{
  "model": "image embedding model",
  "dataset": "retinal OCT scans (Kermany 2017)",
  "image_size": 96,
  "targets": ["finding"],
  "norm": "batchnorm",
  "kernel_size": 3,
  "avg_pool_shortcut": true,
  "init": "torch_default",
  "residual_init": "none",
  "eps": 1e-08,
  "warmup_steps": 520
}
Rows from block 3 of a small image embedding model, named by matrix and row number. Rows with one number belong to one channel. Each number is 128 + 32 x the weight over its row's rms, rounded and kept within 0 to 255. All counts start at 0. Numbers have three digits each. After the name is the row's rms in percent of the matrix's.
After each channel's rows are labels from the 100 images, of 14976, where the channel reaches its highest value: "patch colour" is the nearest of a few named colours to the mean colour under the peak. Only what is clearly more common there than usual is listed. The data: retinal OCT scans (Kermany 2017). In brackets: how many of the 100.
# convs0: first 3x3 conv, stride 2 (model.blocks.3.convs.0.weight, 128x64x3x3, each kernel summed), inputs 0-63
# convs1: second 3x3 conv (model.blocks.3.convs.1.weight, 128x128x3x3, transposed, each kernel summed), outputs 0-63

convs0.73 096:136139170128154100128104128124102151085128114145128121152112122128128154122099223137126098094098128128133130128128179128136199128128148225028170128227159128111119122123134137114103093128100119
convs1.73 137:128128178094095082112159121124128105117128114167100114155124153212216086121116141128120117121120128222068124128111177102113128128128128113148064137128112134200097128138124128097120124128128119
patch colour: grey (94)

convs0.114 121:059129132136068128104077132087132099079149135143133119128128138147106121102154128117097128087126065061123185178102141125088137120167136149118128128133054137119057054097099119060095134131134103
convs1.114 093:034121128105128170087187100188169091075195130190106113066128190128128122109143206132067112144112069128151136138026131159202076136148135099119128160113091156128137088086107141111098129141119117
patch colour: grey (70)

convs0.17 102:128128170212077128143142171112059131128148100135103141170083153134142134128128114115124097109085179128128106169125128128105128185112142128128049185140128203188128178105161089089146128139105149
convs1.17 116:128143103125098060101128128128023140162071113117190076128106118128128104124121115175130112124118146128128101077125108064099115117041097115128137103130119044128053128128128124104121134128128123
patch colour: grey (98)

convs0.36 105:128132027128122128128105045124135115227119149128180113090152111121128111156108133128148140179128128109128126167128142128138164128117128128119123106102137136128121128128144128148170128116123255
convs1.36 136:110128109128117128128142065115132106100255102059120128128138095128128128128112074120076118183148181088128115122093097128128128128244142123103105115078074117065153206122121120128128081128155128
patch colour: white (33)

convs0.21 091:106128120141091076090161082136128128114079125149128183118128164135194153113059167110128146153128128141067128083131180177128165220033093128120128121165137143115122128120160143128140123095134136
convs1.21 119:104153130128122096120093080091117131112115085091111102120077090134170110112068079116122068166133154143140139069106099076068157129113118115159114120108119109132100174064126129065120135047124104
patch colour: grey (87)

convs0.124 099:128141172128140089128115134124076152092141128190123126155103128120118159123088194128110128100106120128119133113128219128137202128128128238032150128183154128120105128124145128128112091128119101
convs1.124 129:128128158119097077111155121117128116117128109161121103141101149197230096102121137128123114109114121248081124128111173074128128128128134128156093134121128128220093122128134128092114120128128128
patch colour: grey (94)

convs0.95 098:122133163105125101122034128124112128116134132138128109146128128128086137110078213158109101101082121093128233134128153128118157128122095214031163107159128128128121123120125120122101128102119123
convs1.95 132:128128155085095114102195097119166073116191107207094152133164182225183109122128159128122105125128128193103115135085137119136128128194141098127056146109116164166119115146125115154110097128127116
patch colour: grey (100)

convs0.11 100:120120124137136063079112106124139189105092108142128123107128158112213137110069133121124110144135128133068128128121152167142130173047071148070106137222128157134104170128141145162128110086147128
convs1.11 125:115175128105138128087053103052135120128140115065118117138075094136159057127091056122128065169083128169117119081069141123060177093134109104173128094128126135170155175086096117104100141061122103
patch colour: grey (95)