Weights of a small image embedding model.
Model: 4.4M parameters, 96-pixel images, arch preact_resnet, norm batchnorm, activation prelu, depths [3, 3, 3], widths [64, 128, 256].
Training: 10500 steps, batches of 192, held-out accuracy 96%.
Data: trained on retinal OCT scans (Kermany 2017), 24607 training examples, 81.9 epochs.
Rows from block 6 of a small image embedding model, named by matrix and row number. Rows with one number belong to one channel. Each number is 500 + 25 x the weight over its row's rms, rounded and kept within 0 to 999. All counts start at 0. Numbers have three digits each.
After each channel's rows are labels from the 100 images, of 14976, where the channel reaches its highest value: "responds to" is what is common among them; "peak at" is the part of the image that holds the peak. Only what is clearly more common there than usual is listed. The data: retinal OCT scans (Kermany 2017). In brackets: how many of the 100.
# convs0: first 3x3 conv, stride 2 (model.blocks.6.convs.0.weight, 256x128x3x3, each kernel summed), inputs 0-127
# convs1: second 3x3 conv (model.blocks.6.convs.1.weight, 256x256x3x3, transposed, each kernel summed), outputs 0-85

convs0.62:444522478461478488466500489483515474500474523500492488471548500500479484493500508500500538522419471500500510506441461495506485500473484507515482442500500512500486500511500485522504494500430486505490500473470489500501459468474510523461501414500504535506511476500442480500500492458505517472522494500479504512500479473487500500510491480530534463494494509517470530463471481500474479437502
convs1.62:505517494500496505550510431523504510500485548454486477529500463485442500500494452451500480510490500504500500550500504500469497505508469500515522478500482508504489509500514494500500520478498494520477488508509512547484508512506465500494508500500519411512493500
responds to: finding: normal (93)
peak at: middle left (35)

convs0.195:500486507499473482517500500490504478464470483500485537514536483542498520475481483495454502509520541508464444516501500493451518504517500505496513507493488510509533532515489499539478471520500471469513520500500491500508516476515520472508481521528548439485490478514527480457515514466569481488490492488494520520531441514503519496523474499473481507483418505436500457468512446492483512477491
convs1.195:502514505518549484520500500513482502521497480551468505514440469512553500500537464348505506503484493457510500513507469462484525500528440508513500435509502499508504526500496489496492523508555500476509517500490503553500516480476509517500484465474508490527444511
responds to: finding: choroidal neovascularization (98)
peak at: centre (40)

convs0.240:519500489500500500550453540506542520561548495469575542505492453500492512500506481520553500511500500500460532522524500500490517487558521509500485500542507536500513500494494508504506513470469487493510500545505500500500502500488477500491495500527500500521518507508496514507515505517500489515499516473500500535485493449520505511569539482500511580422486486506500496500487529500512470511555
convs1.240:500504550541494509507454517499500500495440500490500500474510500541500525489493500500536500500492500497495402493500521500505533446478500426505471504539466500500504474495500500543516504483598492500494534509500494515500470500480500540500500446496500523438502487
responds to: finding: drusen (99)
peak at: centre (76)

convs0.135:488478494500500496509500500475516501482500500500485547519580500579512505500500500488456500520527533506479452500477500479482495508527500500484500508449476524500519538534494481565500494529498480500528539531491495507503483534500563494492500521524530463506512500560523506495488492439544538496520477500473536512536490500519515517517483514488466509485477513459479459483513493494479494494447
convs1.135:512507517437516509500502559473490525507477505515489512484387494500520500514533493485492552521481512487505500507484493441525514508494500507513500507500517500505536498500500453519462511520500506505475567508500503500500509505508536414479507524440500500486523521
responds to: finding: normal (96)
peak at: centre (50)

convs0.94:500500486488513521500500500525500518545521484500547503496517496512500500478482493531538448513540506514507534483504500531500506500518487486525472500535500500528532500477500506507500515487479495502507508519508475539545530524500500455483473532516504464523500548538500595481512494500516508526500517503490474500470483500545462500534558494555518520493500500461450474538500511459509500576529
convs1.94:500518500505487500520476500529500500458491494457503539493494484506436500468492500496524543500519537484474452539484500500476500461500485416548483519519490500500607514503500500500505580502544492500500500551500546518486483500488489506500500500504500484511494514
responds to: finding: drusen (86)
peak at: centre (59)

convs0.158:511507549517470513510464477463448500500493495500500513544500500540524514494502500500500500500506504542544491492513584516449524447468462503504500494508500449527521508513512541500486485500507504500504526518500490524518501468508500486505514520479517483493467514523578532455538491443512497527500486441505515438500475516508472494515516508468491500486485478461502483479553498500494508502523
convs1.158:513494500517508520584510500517518516500507500500521510500516460500489481478500508500494492514513503506478515537488496508495489500477493500525514500500512526512503500500567533494524505488500500537520495505505511506492519517523491510496528500536524465519495513
responds to: finding: choroidal neovascularization (100)
peak at: centre (44); middle right (30)

convs0.180:500492521513502508511493487500493486462526492491491541500515500497483527500491500500470507455517507470511500442517485525500468496491492485460500500516497499484518496526508508515500442506478500490490509507470508488491472500440520542482476505517526539496482506509500487500500461524522508422516492465500506445510496449441543524527423491478494505482525475539507543562492470500480450500543
convs1.180:500570534489500493517511448518487489510474538483434471519485500508500506489509472469519505489500480446500510508504452481500523489535500508531496466508500487500500522500481456501464542500554503490451475511500468505492505491478500479494427449472500505539468500
responds to: finding: normal (100)
peak at: centre (67)

convs0.136:495490485489505515506500494523494500502500485500514500504489500521509496479493500524509436520520507524511524491518518526500508500507486490505480513519504500525517507458489500464489500483489491515507504525494475551532495500500500412474478518517518413509500529501498581471517495504510504535500485498487461500468481500530443500500541490514494512500500500396456474506503500459503500572507
convs1.136:506488500500490505537484500527505500447500493475500539485493500500477500459494500517510555507515546498470471569477484500492500486500493449571483511503491505500594509486507500500500596507519485500500496553505557508481462500486509506508500508489500485516494529
responds to: finding: choroidal neovascularization (62); finding: drusen (38)
peak at: centre (50); middle right (33)

convs0.92:485506474523494467517445500451499481406503485473460523496518451502481534519500467500434539469500500470476471500496488490454509537504506508439505475509450491474494500524493500517506460523490500465494503500471505484471492492457507521508515484521505523462544500512480471517496519528522508460516497485500522499519500494483536516500469506509489504449500487523514535500486475500483457457516
convs1.92:500573529443470486525525488513487494500484558517435494508458500517518506500464485344514513494510501458500507506478498487500513493519490510534474490500499496500500510500472472526482528492524509480463542507500501517500478481438500474500488483482495491490435500
responds to: finding: normal (95)
peak at: centre (45)

convs0.178:490500440533509485533455500489503494434530482462466523456527482463422524509529508500485531480484509448477487485491480506494516486483500515463500478505498499459502497500491523500513493508461546476518444509481493490458489472454500520512510501530559530492504503495469476514500510500538500490504475473530500470500500465495500500523498500513502534479494491519500518499439512496500445465537
convs1.178:508541500465503503527514441502507507507492538508446493500454497497506500475487459384500508498500515449500511507500515452484500494512482507533499485483500502507500506507492441500424529493498507484414460521507501537494490498482496457461487445453512488533456500
responds to: finding: choroidal neovascularization (100)
peak at: centre (52)

convs0.204:503500503500537429495500522448430477472465553495461500497540500529465486539500475483492529491488486474488500500477510428500500502451482500500512491460481438484479496500485511527533484527500500497500521486494525493493500531497514543496494462484500506488478457512466480530486521491487526500519487530500514500526500472500505522498507470572495491519500503522518520541470487536464497457479
convs1.204:482500500500517478478508500490474492525499500485500507529434500500480500528554506498470500486490494496557522500556500457476500496521484521490487500500513482476500486514474486510500500517505514464510511487478498479519513467489512500475506493425460491500492495
responds to: finding: normal (100)
peak at: centre (72)

convs0.97:486519500511511520504462483500509499433525456485461529481515495488437513465510500495458500488493500428500496479480475516500509537509515506442500500511500501442532506517492512507494485505492500486524500509492465480449495496442496463500505550514558465492532529513493460460494466518532490492522500486508516473500500459500500508502489500523502502481500466466476503528437495476500445516521
convs1.97:510528517436504518513503475501524508500480507519451492500454494521519500500503462426493515510512514464500500500491503460491506489515491500529506478488500516510504500504487471500423532503475500494403492511516495500461507509488500436461460462439510519514455506
responds to: finding: choroidal neovascularization (99)
peak at: centre (49)

convs0.18:498500504471540455499500515443474493474484516500505500500550500550500495516513493500477508474455453500467488520442500441500483533502512527481504488449487478500493430493492488532516458519491490497515521492491512500500491554500539560484494446483500534493500478503492496516482503462454533488511483525496521533513500500484500518500490495531500498513508525537500541580500504513489500481477
convs1.18:500509534494524500497502519468494500526490500499465510515414505512488500549570471500484511500500500500539524500527500441499514509502496520500496500490515496500500495507497461536487507497504534500491547500500500500500514496500512493476500492424494498503506500
responds to: finding: normal (100)
peak at: centre (84)

convs0.169:484500456519491510516494500490500472500490520494487469447508500500474505520555500484500518487451474493500500521475500512529500469474479525507472466504504511502491473500466495500504501500413529496490461503467506501495463396487496530503508423525525541487500490496458482519500500455529500467500440481499523477500517504500500500512497465500516504474496493526514527504493496518489482436515
convs1.169:509506483437484499531498431490499509494485590492469494499450495478460500460485490400500491510500507478500491511500515454474485482494480491532519480491467502505500489500493460463455511491470494510464449531497512546495482510508493432493516515454521481522461500
responds to: finding: normal (93)
peak at: middle left (41)

convs0.70:505500500500525468500500533506471509490453527484494481496463497500463500565500500500490535464448489474520530515498500467504500496438470513483515510465500452469452462500491522496512522503489500487536508517519556493474500517498488517510506493445457537500500463452500486576507508479461505522494509507524500493506505493508519504474501490538506487509512516545545507525479509571500484485464
convs1.70:465473500559508441492492491500452468512474510489500500509505466500488500500514494500496448461500493496545505500554507505432493469534446504479463485500485461463468512457482489500535487446505500476510500488462500487543501460496439533494500482500463462500478471
responds to: finding: normal (89)
peak at: middle right (77)

convs0.159:481500506473511447491514518448461505473484525504473500500542506541500496518509486487478514494465462500487500521435500450495491536509498505500511484446495486500480450500500502518508480510499490498516522495498510493500485581500526546479495447481477532487500468500466500517481488488470523498509487543496513513500500500494500520500492496551503487532510527531494561602500495513472500485475
convs1.159:500510547500520500491497520490479497520483500494458506513422500541487500554573485500500512500500505499557520500541500445498524515512500516500488500500514484494500508512483478545493508495514524485494550500491500500508494481489506499483500485425480499500506494
responds to: finding: normal (100)
peak at: centre (74)

convs0.163:476432454500500474484500475488480513495519462500483490493485500524503493464500500475480489478500500500407406491496500450446500500512523487494514509500484501500494498451487505447450483500508445443533492489500480506500515508509458481481497484525491471496476477500517483485470491475493444504451506507488487503497500513506500474494511522476490485504442506478488490509515482473485510476475
convs1.163:500528495457534498454505519468509495527500478525507535457492500516556500504558513515487529512508478471504547474502481490500503500489500534506495481503555500500480476545486500500468512500473498473477507494516503461495511495492500483487473496451495522497490522
responds to: finding: normal (80)
peak at: centre (81)

convs0.144:495500469468531500453494498500482501509500546478548500499487498475523486500481500509527500497523506505493490467492500499500517447500427482515505505483500500507483500452473536483505499458492491554503432461482500518517484500488492519495486429441451522506492488496468533511500499494440490530500509494507474421451538470533475500493514494500509469511500483531500467477506518500500494497475
convs1.144:463464452460477450478491466482508459500490468493520488523498496478500494498500533539497447460498462492500507465496492509486469501494490500454463466480489489475468490505486546458498464500476472469493449458480493446471473456462495476507489491483458487484484445
responds to: finding: diabetic macular edema (29)
peak at: top right (33); middle right (29)

convs0.89:507500506492482469524438518500508479465500500439500511511523455490461500478525500539465522500459464457495453486493500488500500519500504519452500500521495530468500500516460516514506471504468500516490506502488488500468454476434529493495515495500500492483516453494495489489500489501500520466521500458486550491521451445486525515478468500495462502426500482493499461494459504501500439500500
convs1.89:508534518424514510530498500500510500500458519475462492514463460500482500516540442348500544510495484520514518501500567469462518536490458500513500481500480514519515520500510453513489517500474514500500535487509493505500500500472498500505519490477503452459511520
responds to: finding: choroidal neovascularization (98)
peak at: centre (49)

convs0.231:485447472489468469479523500492520473500554500529504445451488514485500484525486527490495491490481471500446440466477500468500467495548488478497535529449489517500469482493486500411500490482494467439510476491483500507496485522516500500459493495494459500500461463496500484500482435479476489500498481500497486498479519500500438492462498487492490489516500497500497506503500503500500514500440
convs1.231:462515502496477470452461500482467463475518440500524508455507498514510513454500527526516489462500497470472482479475494521489505500473489478468486500509483461465497483530465500499493510511503459455492492474464503454487488464477503494519481452490457509484477479
responds to: finding: choroidal neovascularization (73)
peak at: middle left (47)

convs0.105:500488500500521459496500519509450501492443500490483468487453500478478500539505495477500520461465475484521550511503502471504494476423469516489516500492490434475442467500505524492500520500496500491533500509513515491474495500500481518509510471430426536500500451448496473558505507503437493518494508507522503476500495488500503500461507493523492495516500510546516513521484495525498484482500
convs1.105:466478492563504437480494488500449468508468511480500500508504453495484500500518495500495448464500494491538505500551491503442492459528456504478459479500484461463477506469481484500531484444506500476506500488460500490549493461494449534494497481500459461500476467
responds to: finding: normal (85)
peak at: middle right (95)

convs0.11:501500508500492487519512500473500495489500500506519548513590500576495500500500500496478500508522521495456451508482500464484500521500517500479500509468476512496506509534478473582507491553500481493518547526490500492495488534500588500500500510504503481504525500551509505498483496477537543482518479508478537532565483500504535536532484521485473505479490531467491484492506495505500500500466
convs1.11:505520522439515508500492556465500506506468509524481509505393487506522500519528462469486543506481509492505494505498496443519514500487500505506500500467515500500525508500500452529478500512486520500495580508500505500500511500505525447481507522442494506477521513
responds to: finding: normal (99)
peak at: centre (62)

convs0.205:494512482522500500491545463514500500500493482566500500490479575470504509479517580500500494506507535500500496485502514500548528482496496511504510508498504500500500530450510505495463522455545510487485477504511484518500505466544455506542524500479507508523455500502496500449500528446507468525468515515495508485455511536500476470500500535490543482576480534500506540517500488491500532494500
convs1.205:527469455515495516526500485513561523500530486484504500510523508441479459493503527521480519525515500543477500497493499496494454518500492500532496500491495540544492512487519526472486494517490500513505470500559496500516500521494513508498506500505531495504500506
responds to: finding: choroidal neovascularization (100)
peak at: centre (46)

convs0.95:512480500519473495470496500521485486500481506496500491500488496405500500521507506470521519475470488500500510544498500488508525443465486535506550515461484463495483490502500519476500510500523496500547500501522517504500498515500482492549533478473394500512517487451493491506491540511450500558500555500530500489506457490522518500441514510500503452517498508494525477506500486512500496487471
convs1.95:477500430549496476453453429474459479503493476495517488463538480500509500503511507493516483471506500490501491488532455548477428480496477486464482479503479462466495494488493503474532474488503504485519476470458501489508501488483478544505479454501465489453439480
responds to: finding: diabetic macular edema (100)
peak at: bottom left (71)

convs0.250:505512500496529483500516577482501507495498555524506500500522502485500498515500514505493534514495480500507534528504460488508526541514503512500504500494511493500501500500473511504581489558494500524517510510490513500500472605508514504512484516508506509521524499500435500519500541481500565506549470497500504537535529453513512572500520477526504500506511548520496509528493531506505495517475
convs1.250:439507547495503454500489520496457439503458500480500506505462497532492510522515489490500518445495505497512510500511505482488537497510489507500427505495484455443500505514464487530497500504505517433498541500450500497500488426482500491489505492468435499500503480
responds to: finding: normal (99)
peak at: centre (90)

convs0.226:504505566507532510500502472494460500500469488504500500507500503564531500488500504500500494514500500557536496483503565507496483465472494500520500500500500476539506512504517509494479506500510502500489541516500488524524512463545493500506507515457512474519485500540611509444505496479510500507494510490496500452500506554500493487500504514492494500503490503478500495519593435495500541522500
convs1.226:574494480500494533543507500512545570500500500492497510500510461481489472493504500500491500569500502512484506511490518500483477508500467500516516500500511569566500500500566517480500505500493495547492488503557506506505494552505496500506509500504569461512494523
responds to: finding: choroidal neovascularization (100)
peak at: centre (41); middle right (28)

convs0.26:500516487566495483511418500469511489442513500437444517491517431463485526504526462500457545469482500477464493495502492500461502503501515533466500458515491509478512498526500509533500461512500528457514488505495500480480487484469489520528500481519521518481500496500476472500500507510516500466513486436532546483510484474481523512493480500500527509479479471517507522520477480500489465461500
convs1.26:503567534448505504508509477512497503500491500509431483507457500517500503500507466364526528505506505467500514503500487464494514492508488500536487484491498505503509544519490456507466531491527500484435507529504493522500460500444491472470483452459503494474466505
responds to: finding: choroidal neovascularization (99)
peak at: centre (55)

convs0.210:500504500489545481486480547502441502500468552476500500500493481500483490593506471500500539491500500489505523527500493483504503506460490512494505488489505470487500500500504511498544500528500484495513500495496558500495500542500497565500503519486500560492500485500491506603493511475491520511510500500497495496523495500500500530500510493576500493505500518569512521532489510576500494483493
convs1.210:445499500512515436492504500499461445530483503475500496519482475500465500512531500496496480450500491492558522500565500500468500490541472514487463495497470458448492515517470479500505490469500505466500500495457485488532502438503468504494500474483437486504496480
responds to: finding: normal (100)
peak at: centre (68)

convs0.2:500479507500524508506500493535496500510500484500510500508497500512532500493500500515518461553512500547506523472514526509512500500501493500535500501522507495553511500500495500489492512481495500502514518541500487589547500496512500465507500528493520471506467519518521586476527500514522500591500485484500500500482500500576493500500568516500505519500500486452495500507527500489500505593524
convs1.2:513483500500483523564488500517523514457500485469507533487494476500445500472492500511497524514508540496438480572452507496482500507491478458557487500500480512512548485495527507500504565502500474500504494522516549515481469505480505506499518500496508482497493520
responds to: finding: choroidal neovascularization (94)
peak at: centre (49); middle right (31)

convs0.22:503460514489500500521515515459495494494500503509490523517588510595487500491500500479479500513468493500469468513458500465495500525519500500466500497473474500500500500529486474544514498536502459494521538524488498498493487554500587500473472514500500473503516500553510495489485469471509545498524464516464513544555482505500517531508502512493466527478500530466493488487500500500502500499470
convs1.22:506500522443517509500491555461486507509467510501486507497405487510503500522527469476475539514495509485505489506500499449516514500479498504505506510483511500506524487500500443524475500505486522504500564506500500500503509505500498442479507520436500488487514523
responds to: finding: normal (97)
peak at: centre (61)

convs0.145:491500550488512500440471500500453507489473494479496521506492465529517500500500428460497500502523504504500495468512515476416524489454500500519504473455472441513492528500500550515500521493500464498497540442516500500513510533496498530500526500468535522506472495502506504522470500476528524533500508493481491486477506500500499514500508500541506452545500474541495524555500500497448500472477
convs1.145:519451500570509507500511458491560509514511472468477476531480522483480493505515512507459511519510481499533510500539495475532465547521520509500495453505505522527471500500500514500512489530514500500509492457548482488569489502488537592495480470467522500500500500
responds to: finding: normal (97)
peak at: middle right (61)

convs0.35:484462504500458494490468444501492486446500446467421478500469459528464493490500476500453478507525537500500471491500500491495500509507528500453483528500462472487491531472474482458474475477507464481543513495500485491464500516496444472495500525545491478513478480484512495489495500503528457509446500489494497504477500500519500473489517543493486500456457465483494500544500500470470484509483
convs1.35:535500526450491500500500500516540523500510424533488520451500524519546508500494512485500553525519500552508514502490503493511500509500510531515462489507545512546508486500500500514457522517505506500460516452547489490484504500457520459482474471466519565464488541
responds to: finding: normal (98)
peak at: centre (84)

convs0.193:500451454487500475478518500505505498516494490503538501515508500499512485506500500508517500436521479506454474507489476468506498487487500513500525500424495463496460457482483513491505490484489481450527455497494509513505491560513500500500520411453441517500500474491472507504498488495422488503491520544511500503495532483523500482519503505500495500502486504500490488510516526489500508485406
convs1.193:447497500492503448459486515475433454503496500522528493476518488497522497521508513486508477439498487484500514485496451528475508486492485511456485502496517439438499490500474500500505471486492525463504521483429492482496497450499482510519507509497416494497506471
responds to: finding: diabetic macular edema (100)
peak at: bottom left (47); top left (34)

convs0.217:500455513505488494538500500500498526500470480500489556524551496584516537487504463506496500522493535517500488529507523496458490513503500519500507499480489479508520513518495520536472490511489490495509542553511491516508524518500534486495490528511552475495523493524556500471520518452553463486478483500486536521532451517507529477542510492480484565463482500474500461476522476493491500500457
convs1.217:528500500500545529516500526458500545520509515536468500486471474492547493511538475430477512528472517487511500524493502498500487500506472505532517500500529500508522492500531485491525517522500508519534521521500514526505521520538514517513500505514519456527487519
responds to: finding: choroidal neovascularization (100)
peak at: centre (45)

convs0.31:500457534522496504519483489500498493423526486490438537500541500472454542495500500499430500477500500444494473445496489510500491520468504506416510500500498487455534500528501513532475469506499500478523528506488500486464484495445515486514506547507525493492501520519500466485498477516529501500505496490500536469505481464500531513507463494492482500500494474487500516541492467500492440482507
convs1.31:500565557491504507522493477510503500500477527516418501475468509521523503500500464381528526500511511464500500511480495471500533505514500500532500475491500496500505513500485447525456550511561506485447531505508501506500481495451500484487444460461500509507442500
responds to: finding: normal (98)
peak at: centre (46); top centre (30)

convs0.43:524460500500500500509503506551503575519507489505535500504500500484500500524508500504501504498530521500467509518530506500533513481509510502511530536500489501500505509470514520506500589477537469499537492527559500496504561514500463429491500509513499455523460500500497511516495523487516491529477561530489500508466500506506510494500534542518519515529422519453494458522490506491528494520500
convs1.43:500517500535469500489473485494500500461468485447517500513525501523500500483494520516545556500504473497470470481492493529513510501461528422492460500494466500509541507520500516500519487506549485497500497481500490491488483492484502535459500491494495515490485513
responds to: finding: diabetic macular edema (95)
peak at: bottom right (41); middle right (40)

convs0.112:500500525472520440496507514437469497486489526500488500504553500569496486517500491485485509470460454500482500517461500420500497504495500501471495496445482492500481461506466507534523491534500470480504547494506514494498495558500532531488483460483500507491500471518506496519501502417478533498515484537497510500535500500493500531497500496545499498520500511515500507552500498517466500474452
convs1.112:500500510500525500487501508448491500537493507488479500521426491505486500540565494492468503500486500493542523495541500456492500500502487520500496500488512493500500475508488458518497500509510524493500528500494494500505514497494515494477500493435493494503498500
responds to: finding: normal (99)
peak at: centre (70)

convs0.154:467436460478526493500512500505502510509535491522515500480448515464485481486493505505497474505519505495500475470479496495500479500527515479495500535458484503492500500423510481417485502461507459500514475500500473517492495509508426469477503527533476472511487505485502499484485479471484458519453500511474468497458523511532466443500528513490485500519500504483468489512488517477520508542438
convs1.154:510490497455500506498500465458522509522484444548526502475474523513541503500500504541485518510521495495500526498483499470517476508490505534528483471511523513514505477543497518475453532535479512485488475467518499447444500509470518452479500507458508561500475507
responds to: finding: drusen (52)
peak at: middle right (27)

convs0.68:530488500483485500484491500477527483500512500500536464526482500421508500557500500523517500512530478500491510487510511500536543495500403512500507522475526507493486480500475513500516491493511500531541439491482500537500471521500479504509520411468493505549495494494463541550510489491452495529500509478500489488493515466524489500489478514509524500480432500500500507481512545510500494500473
convs1.68:466500479500461452490459501511475466440495497470539507477531475494485495471468529504526473465508502507463462500471491536483489500486483455466478481500466478461503482500491520476509488474490461477499483476462512471491474461478477515525514478513444478459492483
responds to: finding: diabetic macular edema (100)
peak at: bottom left (68)

convs0.150:500471492500503457475505519513441502489436519494473496475515496500489500526518497482489550468469475495497507528492506454506494483421492520500543500425500415491458487500483513519505500517492500490533500496508515500490483531500500509514523431471467512506491443492493476525506505484480500516496491535523538496514497485490535500492514492527512477510500519512508503518495497525496487469423
convs1.150:471480500555507456467499483494442473523466511504500500507515462505503504510531497476496474470500500487544516498559492516433493447517448505475494492507500458464496505474478475500533483469509508484509500500459500497548508476500454540503496507508451468500474479
responds to: finding: diabetic macular edema (32)
peak at: middle right (78)

convs0.202:494500482504500472523500504449488497480488493500485518516584500577479507480500486493470513503504511500461458530491500447476500531490521521472500496500470505506500500541478486597481477543500481489509520500498506500506500518506563483506500472500500458481552487535527507483492518480513516495500483521488526550555470500508547511500488539490476510468482506455504479491515491510489500486478
convs1.202:500506527470516505500498542461489500515453509519448502522415473522515500530538437427481508505478508472506494505506496469500519500505500506500508500490520495500511511500500442541500500509500525500500586506500510500508511500491505485493492520460493486484498508
responds to: finding: normal (100)
peak at: centre (63)

convs0.40:534456474492500500512481506513488550545506493488548500482484488434500495530496494517541483515535513500457509476545507500481500455485447492519498521506493494505500500482506537472500561481529471507539484500536505492520536492485483466496500487500467492536479505493495525537490510510488500520487556494502463462479514491502500500500541538532517524510395510492490476534500500492527482518493
convs1.40:500514505516472500500464487505500500430473476453520515496521489528491506469490517520544520500499497489463475505471502524503510472460489412498471497495477500500549488517500508502509504472536486500500502479500493490490476495489478519461500497499493499452496509
responds to: finding: diabetic macular edema (52); finding: drusen (35)
peak at: middle right (39)

convs0.179:477509448574483500506449500463500464495487500460487494462541454500467526491571483500500500493480477476500487523486482507473531489500492553497510469497491507484506483498450485505500478500452500497504460493470491491494463452466497506500580452534518517478500520493459497500500512457521493471500464484500539500500518486500500500500495495494504493427495497515498502494491506500498462462502
convs1.179:503500500500482505522487438494493507492495559489456487510477500500449500458485500404500508505500502500497492508496522430500493520478484484557508500500480509500495491500504493485465510492518491510469488506500495545496463516504500503436516501448515484502478500
responds to: finding: choroidal neovascularization (100)
peak at: centre (53)

convs0.137:503493496500500419496500514498434498491420522496476500500523498500485500516500494486487535476468491492486496521504500418505500495399498511500512506464500417495463500510466510536508501532500500496525500500507513491495500539500510520509518449465471512508500433505500488517500500487496510504503514534506524492538496500500553503500500500525499500503500516515503513514496483514496498465452
convs1.137:490473500561512480471483486480460490527446507495500500500495457500487500519538484466487475489483496492553506496575500500431489446515443512472500491500510483478500494465478472500516482482500514489519501478471500482553508490488456526495505505500476457489461488
responds to: finding: normal (100)
peak at: centre (69)

convs0.78:510499545513519521500502493497456501500487485507500500528500506546547500481500504500504487521500500576549495476508565515504493467468471500518500499500505473553515511500515510492455505487515502500499531518500491536525506474542488500506510523467519468521493507539579529437511497488515491514491502488500500439500500535510481481500525522476489500503497498464503496508593456500500532533500
convs1.78:550481500500494531585508500523533557491500500478497515500511459500481480491500500503482500556506503511481507537493510500475485500500458503538512500500510553546511500500557518479500513495500493538490481511531520515509494526496485500507515500507548457515488525
responds to: finding: choroidal neovascularization (100)
peak at: centre (43); middle right (27)

convs0.146:477496445451525483477500494514494526500500521500531500499499500450505468497472500500513482500524492495500493481491493502500500456506466488500493507480500500494471500440474544484488518444487484522526419464511495516500516515486486504479500439479415505500483473499474528500500481492424477539490509509500468456445529486548479489494522496491500479500500493506481463458488511494507487500473
convs1.146:479463442458493460480500450471510471500488459500543490516494500458510477493500555558498460475496478493500500484500495499496452505500500500463467458479504503485481478535497563445489482504472493482490441456492490427464484470470500474506495502486459506489479461
responds to: finding: diabetic macular edema (42)
peak at: middle right (36)